A small image diffusion model, trained from scratch.
Model: 48-pixel images, arch uvit, norm layernorm, activation geglu, moe top_k, num experts 16, patch size [8, 8], layers 8.
Training: adamw at rate 0.00066, 40000 steps, batches of 64.
Data: trained on aerial photos of the United States (SatlasPretrain), 101725 training examples, 25.2 epochs.
Rows from expert 12 of block 3, named by matrix and row number. Rows with one number belong to one neuron. Each number is 500 + 40 x the weight over its row's rms, rounded and kept within 0 to 999. All counts start at 0. Numbers have three digits each. After the name is the row's rms in percent of the matrix's.
# gate: expert gate (model.blocks.3.mlp.gate, 16x192x384), inputs 256-383
# up: expert up (model.blocks.3.mlp.up, 16x192x384), inputs 256-383
# down: expert down (model.blocks.3.mlp.down, 16x384x192, transposed), outputs 256-383
gate.28 098:536505528541523502460513530512542463466474513494396538542556512427512534535414513514507416527508559466448539445521441510476549516466524530480534470475431523498500527462514551542483484521428469486513502522475527480496533511550401520518489486434498484446536497453474543533466557525477407458510576476464469445548429488484536525446583552447543470520550584508537481523505440412506621526470
up.28 112:467488380432498527546524508517496505533546497516528456467518521532499440485527512529501477524438491533549518499513492493501514532490543475520431480500532462547463561493516516495537478481518487483596425515518558430449464546442564470398482520545488516502447428500514539570522540529565614507524438546504525526532559438490544491491479495552519513417464497507517506497457562567462474511516
down.28 109:541514447480458521529527477505466400506544538547551442455538530455512506459491507454513493456474465496536451451486536500552544469548519564496428495543545490588495516482425487515477480498577545432459522574519444514528475488442452490529417561494540481557517486489576570512487495538543532494481468535497497446388573489531474477517511609525566465562505516437469480481439499533500448526505
gate.29 096:477532524558574477490552516497541509462530490516442538515533515480555537551506497531555483535545535453466475567490510591520493467493472426484461510472552575512571508493604448445539537543479428493517544470532502535477511532496520476572454485458571498508506479484458508478487523432484453473526580541511469485532468572512523477491527509474453540534468498432541514449456476516454527464523
up.29 095:390516574547468559480598512493442469516475549532485474509545547500607504582442496532496487473532524462497451549486487547531580476456464483496522424543486583510552528441490488533461558557496524484489520516515505488478498505563477471552456519571580412499435455550493447539473478465502503473576554538551582477459517453521515530487553555428538500566494523463491490488457398502457531512536
down.29 095:509438468436539491570470497538570598461481564458465450508572538434485496520449560406498508501494499447521466511513555459534532486487588500538508522516489479502512519527540442533516440604578534536534585509516521532523482441541476476502517477550421463489548465486512473507526536542504498459557462466495485490568537496409562520516515512461503561481477412530499435572487458545484486599466
gate.30 111:464437468473494624433487468474545508513562488489446513502577559519497547461428549518480571479505507475507586491495538448530531501432519439461501517525442512442519546501507510506541533532536499466526480547488508505440473490473538520483488535476507423514475488625483488436480470565475613489491515494562511470538552433494487547539490506464524530454502480493489453511489510415583460462513
up.30 101:457473466491559465537489477499509450453430491479441581576450505571532549543528528460497541472525562514559572474532506491537483520485483431519471481488534591489541530449484568434469494514491562443496435592432520532482479444407488439541507479487522509475452517506469458489510440557477508504508497490531483444525427470501466493487510462441493537503459423494512536434485512429550457519563
down.30 102:533543531516485589464520526485497585600522588484496535461534469494457538405427502546582510523480457444532543505484572489486479483512504453473492530546473450485374527494533540501568524546474418463574470478448490512479553479500515510447478532503518515559457485501514484510540571512537550471492536474490479529472585475488508482549465462550520529474492527513504552557477492527515498480377
gate.31 091:523522552537465489466455395446504499515513473563476476443558408490478560473516442465421514485553506479562493490532541456535521510572569584478597451500514468552439503534460440526504460528485509492513544460491525537524425522449493507547580503444503444525526522510483476513462559495503500550440497464459523476535550509503539467546509544520484509510472533530427487527561511437550496472508
up.31 079:491511509491498494502473455495565450534506447518471533441521416550516520462448481459497526476517445482537499471522501488530479520533462556486579540500436470509481546485529440496493462410551459500520487529479502529529476492479498539540518476425456460566456526563469461482429565544477513511415472466413469512580489487526528433529473563537512495519505560501452527468522559445580530455503
down.31 087:436378445530525446504554487488491471458510469447489485542429543492487556512516519506506523529583489501510481484495528496521437509454541469465512459562499473480526505435519527467534505550448491492553443513496441494583445587426506471495489521542503492472538428462528539515485461530500495542591478512555577503450515501457474489457473508416526480489464471469447457515521495529477396516553
gate.32 095:481456496467467501534468470512495515550593515481527526466457519480439513493546436514487575503531550540474429473393488507481510496512474516575443496430575500560492503517530560474525490483490443438498536486598446528463505500512517468533502508479458468472596480467414521454443524548515420473549440517508497512449520574540502513549481454456428451467532564471485443520522520560462432472501
up.32 093:547589440580462510425499542459472487478534491550429432494495491487538459508470501488459440541521441493549548528528558496438528447513507526469560474563523434463442490534496500518478511551521547534497445478475562450503481548546539493420480484535528514560442549420559503546574499519539533505468521449455499501509512435454509476471541516574512505583380495534582540469498526488495584553473
down.32 095:430471507494461510438480517498546515515563480524462518463508504532472460446492519606516574547601475520494574527450518521533554543500491505533582475538591536453430510462517471540532470540493488465564524511504503580488468574458492472529497526448479510509493509511484481477458540489541536490435460460541531462483623479501497508485528495478447498543533526542468426519456500512508553541451
gate.33 107:539472511470430562580475551487522493521483506508518489490509514527475449551420440472501469483460547514453427448513491554449594500532515534520509471504504504482504498583460448494490510502516564494532407507548539442545397498524510483476522543560587496463446481471484528539451596549489468495480567599519489497508564520452435483541522518441525453499426453517465514479505443500507556490504
up.33 108:455484507510511483536421530465475428588524560469447491495536515490462506563513482491536483550498534428473482506488481532494508527535535530505499492569538492513513543500470483469534561531493424493487446441496537441510502481491514483489430448556526496491526477456536508525488526501516539498514508483474474509510521545492457511500509542510505500530452524471515433525474454519468557523546
down.33 101:534476532436464499561408486490555430486502514434496514456481471464505477526535519504563486465487464507487538500537474469448442450483501451509517421568544521477488494428548421449460580444490469545496407493442545464502505549456471467488531523541430509565503504481603522471488470473493502504532523538588524482564494403464498471519551526462465443484430473517534492409518485527584486486433
gate.34 090:470456500518423473512481498483519430518547557546446484548437480535529490478528466559531489462479545554437446515455541554491527560530479563533542417509540515469530515460492449498579548540517482541555482489512478491444527437462430469530466546523479496469486507430477511628514552514452476479497489550437447492552532423494525463538486465456554477445478543508578497514471519499493548493602
up.34 096:447530477520531485491498513565489463479488421480526433486505465522440520435546457519511494531401418475602528444454482501515504467488495561480490497464496538512538491551465474508494433405577491514425504483495454506518503500533546520468528472536522566497533540465530544481526461525543543544526540482539503539446526602533506448453524508555462527469498494510545495403475551503490411527515
down.34 102:455576491560491390460458380450514507535515489502534533467467501566485515430550418550493506461469468461492458488556424523482544494502486551523478508474480499508507457503478563470523446473480517514417550542545456467508486456521587482468543435505515459528519630471505509472516480498492495476531489462532487511480453491553481468504484549509519555530526539509445607436461574508443418540546
gate.35 105:538537460538456469514455501502524491521423541523606444502419507493483525498552451419511505401490500487584465513535499539525511459541512565527474527533535479505584444517477501446427524519487502488430460531551470482536541437509476494526500470488448430512548593495533505531444483486508416493554490551486530526460454485554465473457491456535478512569437483463503530501507554518460491520514
up.35 098:538566450527449487504460540458521477500428530522607418496440483478479506519577476454495506434500506498585465527523525553499520428541519602554486530524551486497568489490454499427485543533472517514462483551560474451525492468489497471526491475515459467492546567539510487511442490517532416449551512565483516561474470504554479487444462473484491530554459474475451531494511548522482490540490
down.35 093:497513456499525530555535462507495499461489490476526470535469465585457540536507488433447433471520454473534489451496447499479399504483521501467423537480461453517465530496517525489472500490534471502501474523441573488438479468547528546508483476506503502519464489494574513517528473486449465518441510507461447520511434493573487533459473437539500521500491452518554527504520476467531492498496
gate.36 095:449474492457476569450563504481452506517477473507463432501504463486425423499440471467407502564515525532543532474511544439527531496559481517527454465560456500462454507570529533499477518454556544506504435500555495489516507534493547526482506468494491517483544476529442492464526518479603538528505521496484469533470472468555517507527510517505551500498472510498505552415476478488426457441471
up.36 093:526492449442583516593436495529557466511495437516472552506479509491486519486526504506454543507492470482502512500485520500486459462408535498542465459469493532468588488464532602461532511479571547444453460516422493478441536462488454556439496477477499479510509562534494561429476520543487586468480470484524516514532467555518498546423466419535426513512498474486539485437513536523537481529516
down.36 093:560549550544455551488567567520473537525527502474519582510486432512498502519482457497536530537430516496497484557414542456502487471503510442492526513436518474487412503524457512551480536543459496496474481442486501510500509516547562485537556425563471537529550529500498511518514540479432498478463507416446509490526537495470466536523468496510522528413524464532521494495463451512453492453441
gate.37 105:527520505440546467530428504598465447540475531479529558451387571491519523442573563465569512411484491534520500445540528488496457569432499539513427542452489486551519491519489556477446506424518522483469445549529485481503460467511553499521557528494467534507483479490482546496539426471472439502550465484511476463439467448550445506435477530558482503442530482515505520472431547572544505502475
up.37 101:529472512466478500517516423556520472478542467475513511516544480555379514488544487514471529473530506557499475506434511482532521503526528511518460489475487467522502494574520500521525459472571496512491541551534523477481562464517469597519502477487439478538480496488427568488508456542499510457520453516457469506478528494543462448456490471546515524415523527503502498439533540448500454491491
down.37 100:548490545483437542504523550513429550557428500507504466488559519448495466544436534481478532508510520482503550468505431467466557495497537523433543410550541521511529535510494449586437492545543502496466462401474606577516473506567506488524457516562474444493540520541506509488502536497558498475485487502530528550535533487482502540510578479486462490564468550544454505538458424487455475494440
gate.38 109:469466474404529555542477419494495476517487487461486540500498560554536531447471548499514583570518474527537505509495444463474583532489476526523565477428470498542522506501551487478526541445504452445456516466508550542513448523535485467450427545461502397468526495532520522510487594565542536452511528512460503490541486460467516518533513487517476475496492538508413504570505502494480488486492
up.38 106:543479459518509553425574502475466423459460437542508544505536549523493506502443528512456501493543524519533552559445430456494510457441477534482498503497440469521556506510544544548536485469523550507492520504475553580456460431482514472513416471516558472492429474476432485561492542504512533522490455511500487491520492434508495515483515507507534532589452536478541479499462536499519533458458
down.38 104:532511480491508563473493505443526505583472483482488482485468462508481461493412524530529465545510506439451485511526538486473515442519454400486449559496567458503411546553568481567545522576509474523500524518465491558452535473491465488440487507545438509500527493455495489504583480498507530508440468501556478531541565441467525506547513485493592518449499547561545485499496602506530534548475
gate.39 089:489499513501551544489552477485466576487430528447552460549476455508510579468499484520386456433474426493428465459483456533546467405475529458445514496520511508509449521537533442592554472493553477482497480499483483508466512533502448542509537499546534499512531467485543499515578535470475476546449521504437486506506529505497475435474541503570478493498486528487479546561452407512517531548459
up.39 093:537547485510453501524546446536501573528515501499502524477561435500443533526495491465499501502506374464456531502481544413474536484495543541411542484540490506447522466471544454540503534381454545518531435463501475556484434475489531482513488439526515488557591457443607508533494505497454545503539473501435542514542508492487570482516473486564463484470459483456417532548477491556454453441481
down.39 092:473504412459491436553463387400549471472527520504481546463524582514490521509559574494499492579532479542528516522484505496459463461478493472566449526542529502520444592522554490516537554480490409531478533475467597448500428556463479416438472500537475524531534552514581476464501474495527525447506467513527444574510568507490494501530424540521537500549493575448489523429456493490506573477489
gate.40 094:524487546529569433522526463416493495486477478570513522435500507539505479485527468519481477532519528561536518513556538511457415474423487427470500468518571500484502508470554573455505534545478532440550495548483436567409435476492530428451474491476496534464470524441484432504588476435469472507505484485518542468520502469508465498500527479566478471456498454514561480445489478506507513474424
up.40 089:501479465567454526492516528547462513445491566474446517599545514541476539523491531465477452541424559456482483533526474483505476559538516526493550507451449465518508464518543564551487488518530485561420517439493605453536560475506487535559462495486523520469485489538494561516506516520483479525409522489462453545462479486437512527491527475454485514495527512516512516597437440456479511521528
down.40 090:441475450486477478548455514468486497484564536472476473485490504539504496483501507467504509488543562476544480555531477530505460471499498574535503537555527524416471562477511497546435512517502425519547558553463480537514488549451571446456517562497467448533506498524465534552458464557496475429526417488465447444502539496564494519541515497541577489517553551510554487516430499525428468555512
gate.41 097:541518547448506435546512503487456500511501481522556521488446459537502463516558547510484480456489491530585504533571489551493448548507513450465449478429567522536538500473503521477454522491456519439496477565487467557503474537434539444502540477534482557561502503582496404526526514530559437491512421455468420493548479471494480388501476495561484556470520432454515608496541520469410445542483
up.41 094:484461430472594556475521547539541567563541515424447495513531493476471532555434475578463523508472519523492457578486537506486494542465500505490530484527376549512444502521546517519544512530444477479512513516463547522474481560510540565550471489540513450560453512534489474488437588511497564503417449573531477462529528522526483542536523522415485507473566510506509507525500438506498578483535
down.41 094:512479541548466504443561552477418543556481484505479451509486551502474510469433537534522569534544540456487528500503435458542525440511468546472512495513496448463515519503598549490467491573467484504556544502412427551488500369491549512520504475485544513535497516555438503530564457430545457447505480466466502503480504535500493557513521478485471527541534451541497550562484483520482467471493
gate.42 098:480549480510472425523427460510517523525567534493512521509472563464481505472504461502490474515439556522532467491495536535500492524518550525548481535522472426549516491433490498478472480489507464557390507452535414422581498473483541527464508508451533524554515512538402518478442520479505491410453504472499525495441451527526524455513497502502453532473587481501450479561452553482504511498502
up.42 094:527439492438492531431541562501500482498453445487460529544514454492452505446447548558478446561485436464475623394544545468490507504451493516530507458444394412509441528552551486524548538548538528579457497468507537438445448523529493560491414507514441524543461454570579478496530527476518492512441571518505521528496464530513623573485493452519442532482515495505549474585521541459470587481516
down.42 095:570569474576445507438498459442477516552474482521539440521541508466523520563460489518444507455490479492501549450479493458565533472473520510515528426497481434455489496502519464570516449496491497520457534478458485446530503479488412521534476470534485456500535581526537489490530520477535457512496521564544545544419454449446439473487513547486473497566479527494414474524482527584552529431513
gate.43 102:545523547528479471537541469501485520566522534503460531429518535431466554513475460556505508469514574528519480522494437617511471548513608484481535488501528482507475459461564592433441497481500540440510596493481469531540517469508450486517539508400510500589500511519429477466522546486488495452572466442509546476482552453480466497509529613506510555526575483441481500505472436470384457457449
up.43 097:517522534493440542544447450562478517541489494460515533487554539416492561510483461471461481450442580526513441499565467596527436546544579527542504531429476452487428478537480539462514521467509451515454544512533526502498530458496458556557505445449517506493530478538428513463480537479529505475526446477504403517469562460528492478473473535521511561458566495452482466500506441454393454542430
down.43 098:472554465548499494545490514496406471496461506470484560491461531510448572535473523499528522468407528504497506498474507461487436418437517484463457588434507421521510493516503513511440556506520446504531534437419519487442518450526564511500481467460464494494537487529469490536495507468447411518494488524522488556481491489500498575516511471521510559509553489473543568505516501534435447534508
gate.44 106:433468479508531539519471574481527461484450486459482509468518471504521485575454511528538492570474542492422523484491466463503570461532499511512479425551569591473453514483515441548538503535502501524511471538474521534506457536549485495498492492537551527427472456460449516547470568492579496453515477551455428446457585481539518538587534499391572456530495460494547450553438501496410466543474
up.44 107:519460535437528590475575562545496481519522500425484477469479475436466439509451512504507478501524412507408530490475485443418511470543452456499495414548406512432498551461530476587473453478498491575531445493499528467453548491486478626502480590585481462473524455459611520559564537552474534505530479499495496510514586552482463519490561526473548475518503552561536485490517466518501508504573
down.44 114:463519520507485481501523442469483449452543479534463488502534484583547550490514444512524471470615486560466500471475472486525510508531400535449508480503465514533503491509530522455435449468498492472505466450439464475483551480428506464497480558501542588573482473534470508536536480522441475506460553487487488515477483496476529435468458472524439486519556555547565527492525514475502486456542
gate.45 077:481485481528496491506557509479479432575511509557497473503540469511495499502548433436446459496562460499474538502471503526514515505547568446498467475442544464488501500536459489493462578566472544495573524550473479523483464594493460461561462512503486483607534468471489475502606463531495469527436548451418501572477536468478466439492560483474508522470465501492564509540438479519488483487555
up.45 097:580468456483541486526495513555494469519520452473487534495453478536573532537517559429487536441540525503494519528503482469486475503522417509496484502504491548547584506501538525495502506540443501445474407470486506563485554538427483502547467521450547484520573516511452492521503496535570442490485442558534461516500489480501411488439479542404513534566487470514496503477487462518483468492505
down.45 095:544440504532555526548450552559513466479465431492541497520563538520540515578490472497485512499464539515520468480505484469476527492467545434554519515422517512569577493512505450562489487540455532496485490482497480447520519473462449509525473500491518559467483540454466469558454539448491414569548465490523521512477432527389467480463532547449431523539469545470458460450521501532541467572512
gate.46 100:451518505526453454558523542460466431482487547480542490416521484537490569548561548539576506602476528500433452554468482563451551498487543509526492469496607513495543488460466466468541539480465526566526473508509492468540423473425513429450472524559557520511495489480512546564486523426557472430466470549515544471462514493517414527522498504501538499513476480467532515541429481538482541509565
up.46 100:526498489522507484512483431538533540496455457497443499572409499526486464453524487492446479456496487539537544481445527449543452526522466498515482521450454476441460465483488599476432431485535521472476518500486529512492578491477501521562527435479519535518537504475479502500545490582422439563513498442506491515528447482477542485460487477542447534480514539542544504445487537497498488462476
down.46 103:429493517568495466456560450522403439441495490526526510482444512542483461461557461544480471482537507530526524515479474528486541511562438537545479499552464538419503425454472545505446499432508471483465505476483486466494514513526472500439505484422539474423495546461482523507526497502473493486483516496471462444469543533479441508490493454525569503509535591486521506515477580448505516485565
gate.47 113:453439463491471489518492526462420487578464471469555498417505527489506525520483547449530549528471483524533471538482435488476587510524477521547489510481517540589521545598483439464422546550463462492493498515502481522546467485486497474446472496554475538563514496559562435492503530556556474483604506458507542490529493477498440520448483512464479540509527521466528547510566565589517431484526
up.47 105:467513562467472482561500430524553496486480539550507509550445503435475517474526490496486526487489479501480529428483562524479522464595542516514498507495531420491468492573558509463470440405543511525465419411499518475483579513549479504532524500478491475504492488483566550444438464489507508484534575558414470533476528473505549535527509456599490489516439584470487465493371463482452496480522
down.47 108:525463486557509476525463463484520507527472572422483550518447461502454501498556490469483482520487539467491462502524512526522412582455526503492515466464524494489567459453535530502466497499505400495502504484491520467524459491543457577537527439481492480432522468455473522462414462478450531498491541555448458432471424560542412469428478421480425455508491479501591401471498454458507540508498
gate.48 098:434519530487457488444562537502487507439586488506426480486460485497540444491460476525538557471519478440457603466459524496413535417529397556478499465504487479487502517462469484521486487572560492485512498459484492481466462509604515501479480542587518531469552463497511522496521506496510490549478594476485566540456527449488482526544571544483525492543471524566547509493487485536547526484444
up.48 099:501544500458571483563503509476500517485418532424515465456524522462503570580473519484529393526502494433572445494575494565485479478556540518495522490525536534526491502495470481457499554450489486498515511511526525491453558464477463424434517464519517491470416490497545471500410451456405535527508529532530444439441468509487490514512520452518528473489459496432424529472459462498478531511493
down.48 099:496500605498473502472505551504490458605469426522504508553497555401504424504495479495531513521541496467386485494555451454508490459510419466531529476511551528446482517482526549430548525564486435430491521545564481493471443476519496489490558543539456528515514523540477507429506478498449452419499526418515596570488542489461493519511501449579496433454444474456415564433458527498525479465446
gate.49 096:511563581512507482527563415513492476462469488575548450547471463527514510464519554519467543472530508477546512470549491537521530502508436476482478488476484514514536512564547563430581445491493485486551446536520531572496567569476521480474519493496410509538460442454578582375496420448531503491542494549462461501564472504559503524441452426530496491512480444429487429512507487558473469491452
up.49 094:473490484553450516520500451480444529546510492515512501472509547445411521470504486500515522573505454558535555507463488496419561450539518532475528486525543476467478520677476528466479523516491514571481515455500480530508447518478507409434495560510468533484541526492531470514554491505475459517573483444539549557489536478486540543494505528563522539579423592485499484486495506516478533492464
down.49 094:467527507482592471504440517524580460452453542405494524520472436522483499519518509444538488524461584450525468535526533548536451506421484425499427528454530509548507458461493509434524537499469470494522494550513541502490512446496515552486542483505435458498512469467473531440478484430439545521501485528517488455505488573543455488460454473491543448418519379485522465461494503494491473601546
gate.50 105:451508525492579577449472549482498514481470445514484478534565458533602513550451512498523561560543532485523475472479503472496553418466466460463475456535486596520568443551429488549561492545442594493493529538492469520521407515526534480508493512531509552473488507510450510584520575591551516580541534437523481518527614526463419500513532474430574539510500423533523506467562476498483498479512
up.50 098:451491498450462505515537493494483493490561591450484526503529447508538529514434461458541476509483491527520491537481497571531485463527497391453489450516471527465438434468446493551520534522547548489540427510541430466453477581498537500465622542503512468558490512477469579530518512481504535461535533449547545521475540538451503524655525544512555488477430479501543481497429462393508501502549
down.50 099:543466517530536415508456501517457483487517453500495499530451540554431531512620488503487523482494536521498513436501520501478521562516515458525542495484500466475580514548512497523438420529527504582530528484559501512516546482542451500441577440492501492483505584531472467502496475519520515529555431495495546522463383478514383495444591521474401517543520474529527493508494492521478512545488
gate.51 102:498519544494536558498495527474549522539500583520505501522566519484507523510404521559497474505543531464449533496542518564546540472511505435469462489501490567469452527545527535502463524474507599441458543440417480507524512466503520533469517481433495518527495470503466542473478473499457559493521552525505521435531504451488527490572516474439516502469468553449465415466453424486542451480463
up.51 101:486504539495475555502507458530429540525534557446512536456486548429494502509462498475485452481459485542524437569474475517510469507472513535509547460550470428445437444463457504537535507492508462564538438500551491461452551512524457555430515577535480448500575465462604483525525565457517589575485457456481479481523540518435454499462470574521510485518507463496549556549506498482427576495495
down.51 101:547519507501484521491574549479525479501507467538490514504514512551477474554492518442452506480590518552491415507417529503487444486471577494507472512494441523535504511586538574509461560457557497518449520471517496502431441517547543549579419441486499537498525448484493500520501524457501492473527582517492495525483435512515465542473533445510509546495443476518558514455533494483477491388544
gate.52 109:465534489458497564507450504507469550479474482465401507549484539542491487503534457448496476515490483466504470511523521503522539560466460486544553422508464493485442471557488452478483498446490484527472422491544491396529537493559566600513515534470465507490561537477536487465517497575535574536503486514466464437533485527502501444493518448483564491455521458524476563551528547513479531492522
up.52 113:499523539501500562512431436509488549470450528501467519541545593536520499504445499460456490470528569493558543494553506516536552515489468504594547497475463522452391467562506478503474511493484555501445452416487545423538503482511514559545502496383447486555492566512501477430522541507538568539476506457533542445551474446461520505530530496511528543522454505524476535517471521487481494453457
down.52 113:486515488468494528493537535544485527490541509520518530588506551463491514546478498424462510484512474517537494516518553516507459498419568445512483484551477512468420624532501520495480558502524537468558514543538516442444511555471537539497505558500455509483568522440527465441499530545516538512485492503477467502385552541435488462523412469500446523440425485469540532517483457455519594542561
gate.53 105:403499539467534450544614544464506509575479439460591484526388501450484498540558523431518507448460460478537485474571490525474442496523518493477430437525512429501536530554495525466487508541502470441509438509537489487489531522415494455527509527536457531479568467510573473466456429449459486496552528479498532586468426493532467497510471478523483516440438498449441514426518507465471474516492
up.53 097:547468485448479536438470518462489499432523493543422508468595516520512445485373475519451454512549575546496559482482493544450525537547487507529499512500477482467400500479518600495497520579499526515520518471465586528489493544530471546480460498392568537467458470518410484475555570488544532482431489448542451474542513495498531519526506505475533504497554512557515518455480409446509526451456
down.53 104:527470475512445507498497523474465471508600517528489505510486509460546444494474460565524549489481504508509518554508580468511538480517556511490585463555479477473535477507401552524511475531457612518515514515529439525481433570553618510554517387503500470471496566464475527531430520580565532561576514469464564539486550446490545527577522540531494549521484500578568491562461503567484530489481
gate.54 094:473501556480521507525472565548479514448522467430595415480520467487537546538509462400482429492475532509529442509500492575493548483549529497506545471575536568469543494510434452538525470550520507559454479471527507517455512497554534430500524566485539486501526477453502459521492501581474526520489471500526460481482526527401503485551507491498430524429533487502516479523441404554405450527516
up.54 097:447479466386482535536464522493568470516535510452493517424466492491508562470499508491470482473425466492462398490493503554534484498466557466478454489557487445557506475536480488469494495511480474541529529490583501388458508498528496432470494472486547405452526478511529550491496496482547551455503512535477461457490477485563415514577427493468577511441531501462543524514495444515466517489522
down.54 093:522421466405469509484448487516555485520545516426463466536480459496487469534475522540522514463476492535517551509485448448487548460478526502546500445537522498522567492499470471475527483458500567555490472570504428481515502513454488452495520446462469486496520531535519520533473469473636555550542498530474483465569450480466515556487463492467479531453481473519519556506520510560470412443481
gate.55 092:526535523427548571467505545573513525502449420402459478529536503509456433550442530435461512481507509495477523531538472452563556491513490464487506509436506570463497493501520523610556476423578513546428410505484550516497547548477499572452568537540511479477530452496525496460475532511554521529519476489554491503476489560489512531522488499469512506451474535498442509493470484501471422498455
up.55 095:459509445500561463554456512414442478476508479546520460542490525516502536472532532500486528494553506495491492519532464461479512476489476436509457533485465527456544545484520557461520533505524479480474497509503567557408514437436508504445471526511500530493481533503432493500496525570506469422467437465457501425505483532518506577511497456488428474424480481462499466470501553525555471485531
down.55 094:495482561479412531490472494498471524507485429416518493536385480450522487489508417548530465489445488434574505460472518491512547474512537487531511429461532421492471443511494494461519474481455453483538530518529530516556489515525485466547536465468469465506570541513506559490490471537518563477497464426505474504556471514450528568530423563495570558522567463563521435505442545463463543525491
gate.56 095:605510555573503511474550436593528523522535498532530525454490491448544515523491517487485535448515471431522522479531473491501518510534489503440505502472499466524539532517554456550529512412511437570479408495488486454544516418465499535499468497457459524518505473505543500456495454514520545502496488483537511526536434474516526468458481523578477460488496545480522557454520518546520480505391
up.56 094:533465527524481611431480487475466539496574463519414494458480518467498514500438533485452519474503528500449526506518498454514494534518494461507431494426567459536470554501546486598532461518456481552498460468485589416541508480481516568477505568523521524490515470542515511486472520492565462531529500520572510507501473466490459530506505520519480507519530565537434487486476499496503531501506
down.56 095:389537466482538478537457494471511401546509453522498513553460485483509485495517509454475468533502531529467518530558484488503488489513503498495484546466537471496497458493461520495536449524470546502537444530515384510496477560507493425420539526490514543463567437465451517516518544509413467540480554478465479542485525534473513490510424441502539503539490565534509508537542471490552462510491
gate.57 086:467494459498635481558490532479557552515503566556507493432501434492542477474567519615560504588523552463537568488516432490429507479511534503497513485548584543501564459525501499466522544501448560396562504514442463555472417622446540422490543415458501487500414543457459460518494521444519528554528508485527492481525539473526518555524561487495493552548450481501495510486486522467555517512495
up.57 085:492538500558375490477454416579462521463529413499496558563471497557472551502487436396451491471464485499531486471483546491494507577544528569458539458456416468531482507493543538545461453489518475516407463478487543519513531409573500545460534477500493553469533458508528474502516495546429435527442495474461523519477447585476487454475492485529425473433539515555459515519512492504471494487540
down.57 089:493530492527478494461493506531488451483618467495515475456421536556493524466540518481477472451484541512512473545476532564478459538544530548529468548496447495470476528497496574571401512510509449523450492502449517530423462549508582528545489459450520503478562570464477501482539493497528483577432475455438476452476494438556453485539490436539559467434506525492603510489531542523441549485500
gate.58 097:517541528521458489541587459559481485514540513499508524445487560438437545516490445544397488483515541484481435511485479613513479543440594590488528458465539500463505480510505591425477461510486527455509541532473472496526533479482467456547525550453521525534572516475492471532519483467456440476491511482496483515481517460501526503523499532577483491483512491466510500441488432550464520509438
up.58 096:563503554441538474525511456493465484443408494472412564524494514521456560487476582488484484445425518493530551463584457556565442536472515503499530513428434458524462527538558549504553512489515433477473532499456526542516540464492418562594462527438474507420450462477479537466472500506498536462410479442490468482528531490513461566511472479514476519488562476507522509516516474408448501430481
down.58 099:496469514428513440554436450543484436431437556467489514594472470465498561557500553475561501484443595487504489473519458466473437497455529436481440542479557471489526549430500553436389492489436536506511491413470576509463521528530530487544533494443483486508560432516464512555485472488488533497531496512449458469561491466497525573523504507520528490455481486485622495527525493505479456478522
gate.59 094:498477532577538553464536478517449510474415499556421512561486529605506443476444507484471505439496502473435547464504494485531578527494485547498610457440527611492503582542509509536431531533536498484445530491468549469507569492569485542528436467475512447483514520542521475434459483489507489548492542472496538529503448541564568514400537533506435483481570525552453459511516551561493509471499
up.59 095:515524447444487420509484521454524481504582523486516460445518436556506543529531488508545515546536464488491497497526490434500480548525468542432471466562478434558584476458493428573471449435485467528512490527519480464499459452466555497483555455590508511504498466489517542587495500483521538508479484512495504542432558504396410506579564492462504505516432476530532526513524529378498530550570
down.59 095:472552562480420502494472548435493460527521546500507500458513479511538461476464428456486436419554521503527475491443433456477443458487499579508466495479521514539441455491461483436439474481514471452497553522532500526542484496512501490455509526565507503507535457514539518451518509489499468489474518479562503562458483439554493493513480506514577487459527453523488548457517484523466496461499
gate.60 107:525514521511504570434482497506575526428531439493510499511471478487509480412491477570496480535578526551516542497442554418519511438545416479489539506494451436450556493524495500532583492491486533560518519504543454543470451545507569480508521553482515477441474480430460535493521524518514474499401561467485467517574520540519502544554476493456549485523446479602484564514485513439532514503409
up.60 114:500518517567507499437512511494450564548584498521488482485570477538533469540461425493494526523505495507407509430500411490515501557486527491440529462485499530538453522471505507610494453513508475495536506444472524513512510550515455523464563482551539487511495506505424445511491570498484482592549540497532589539498566508407534478536570517501426510529532531583490491462477478451528527518567
down.60 106:524525479551450465493563523525487496495496506522506499511500517530533506517538503445425520463480600472522432512492509537533506567528545506527489535474501499537520481555531557488464515550531513446471509513496454498458484414530543534482488364474583543528503502487449538520489515462498484453491520490428524453506491578521396514484475446486433551503507501483478532502441453497460451441571
gate.61 112:499363476474459518449536513462506495515516511495361520456472478498507520554505498512547500474517472520476557482516551480473556513548466487556538444548503487441469528494524495499523454557542435538558465502507531484438474527539511501526482549517470450410485436475570469533520507560494565517531528544495468463510537491524541551542520460470517528477485539503570433530437475491509496510583
up.61 105:496432496504423511443507479486496488439447525551405556469447561484525531523474533540517500463536515546476502522492588523500537487521488489513488538518508425494506491470507523395499497531546441531533521498539521499460461470525485444513443511459474501466518459478536430549551465457482575540520568575556463451560423441533534467515376418510543557492543551430540469472454491525527522445504
down.61 101:495488509489530523579480531469574566480463510510491501498552490488509453499496492480550487526547519485568544487519531511502415488415523455548542482482535475576482512482554441460567489510546503499554463489507538482446511565452441477522549474504477483526477446499506468425463513507529529527540513601575486525466497543451582441468541526526410561486388438513516422576538466449571511550460
gate.62 101:525558523589522473423544508457489600514529481590549457476484544394512540502519458533508520486632456507507480550484473517524512484538453410441509503505496524493511523526511513525511525529492511485522498523505465558540496517447471476479507551507468470440543512532531440512556499449497524453497553526599521468552517571510500460427467468502532548504490470412436544463495495526530485546415
up.62 098:495505528463495453471545474510500484502504554515453536548481463546496450505499528511556492489486564456442491516467468516474506528490444515469453477545422589512528506383545516465409498487500573424502504516468503537482526529490498545542457528446592522494503506480451441550499516516563548469468483476468507399506516551482472541601541524489481460453504546514526494471484415489454528446540
down.62 097:546512491552473511504550498529478559573482551527502489454502585449503527501446501491477532514523538504483511537541507512517598471490537454476537488503438485459485565511496503525524489532539473499509524518489467516512508414530488513501494423525572406493524541472477495480474479456473506478528477529491548485494473535468507509536521575439464595551473501535451446508445456526476520560478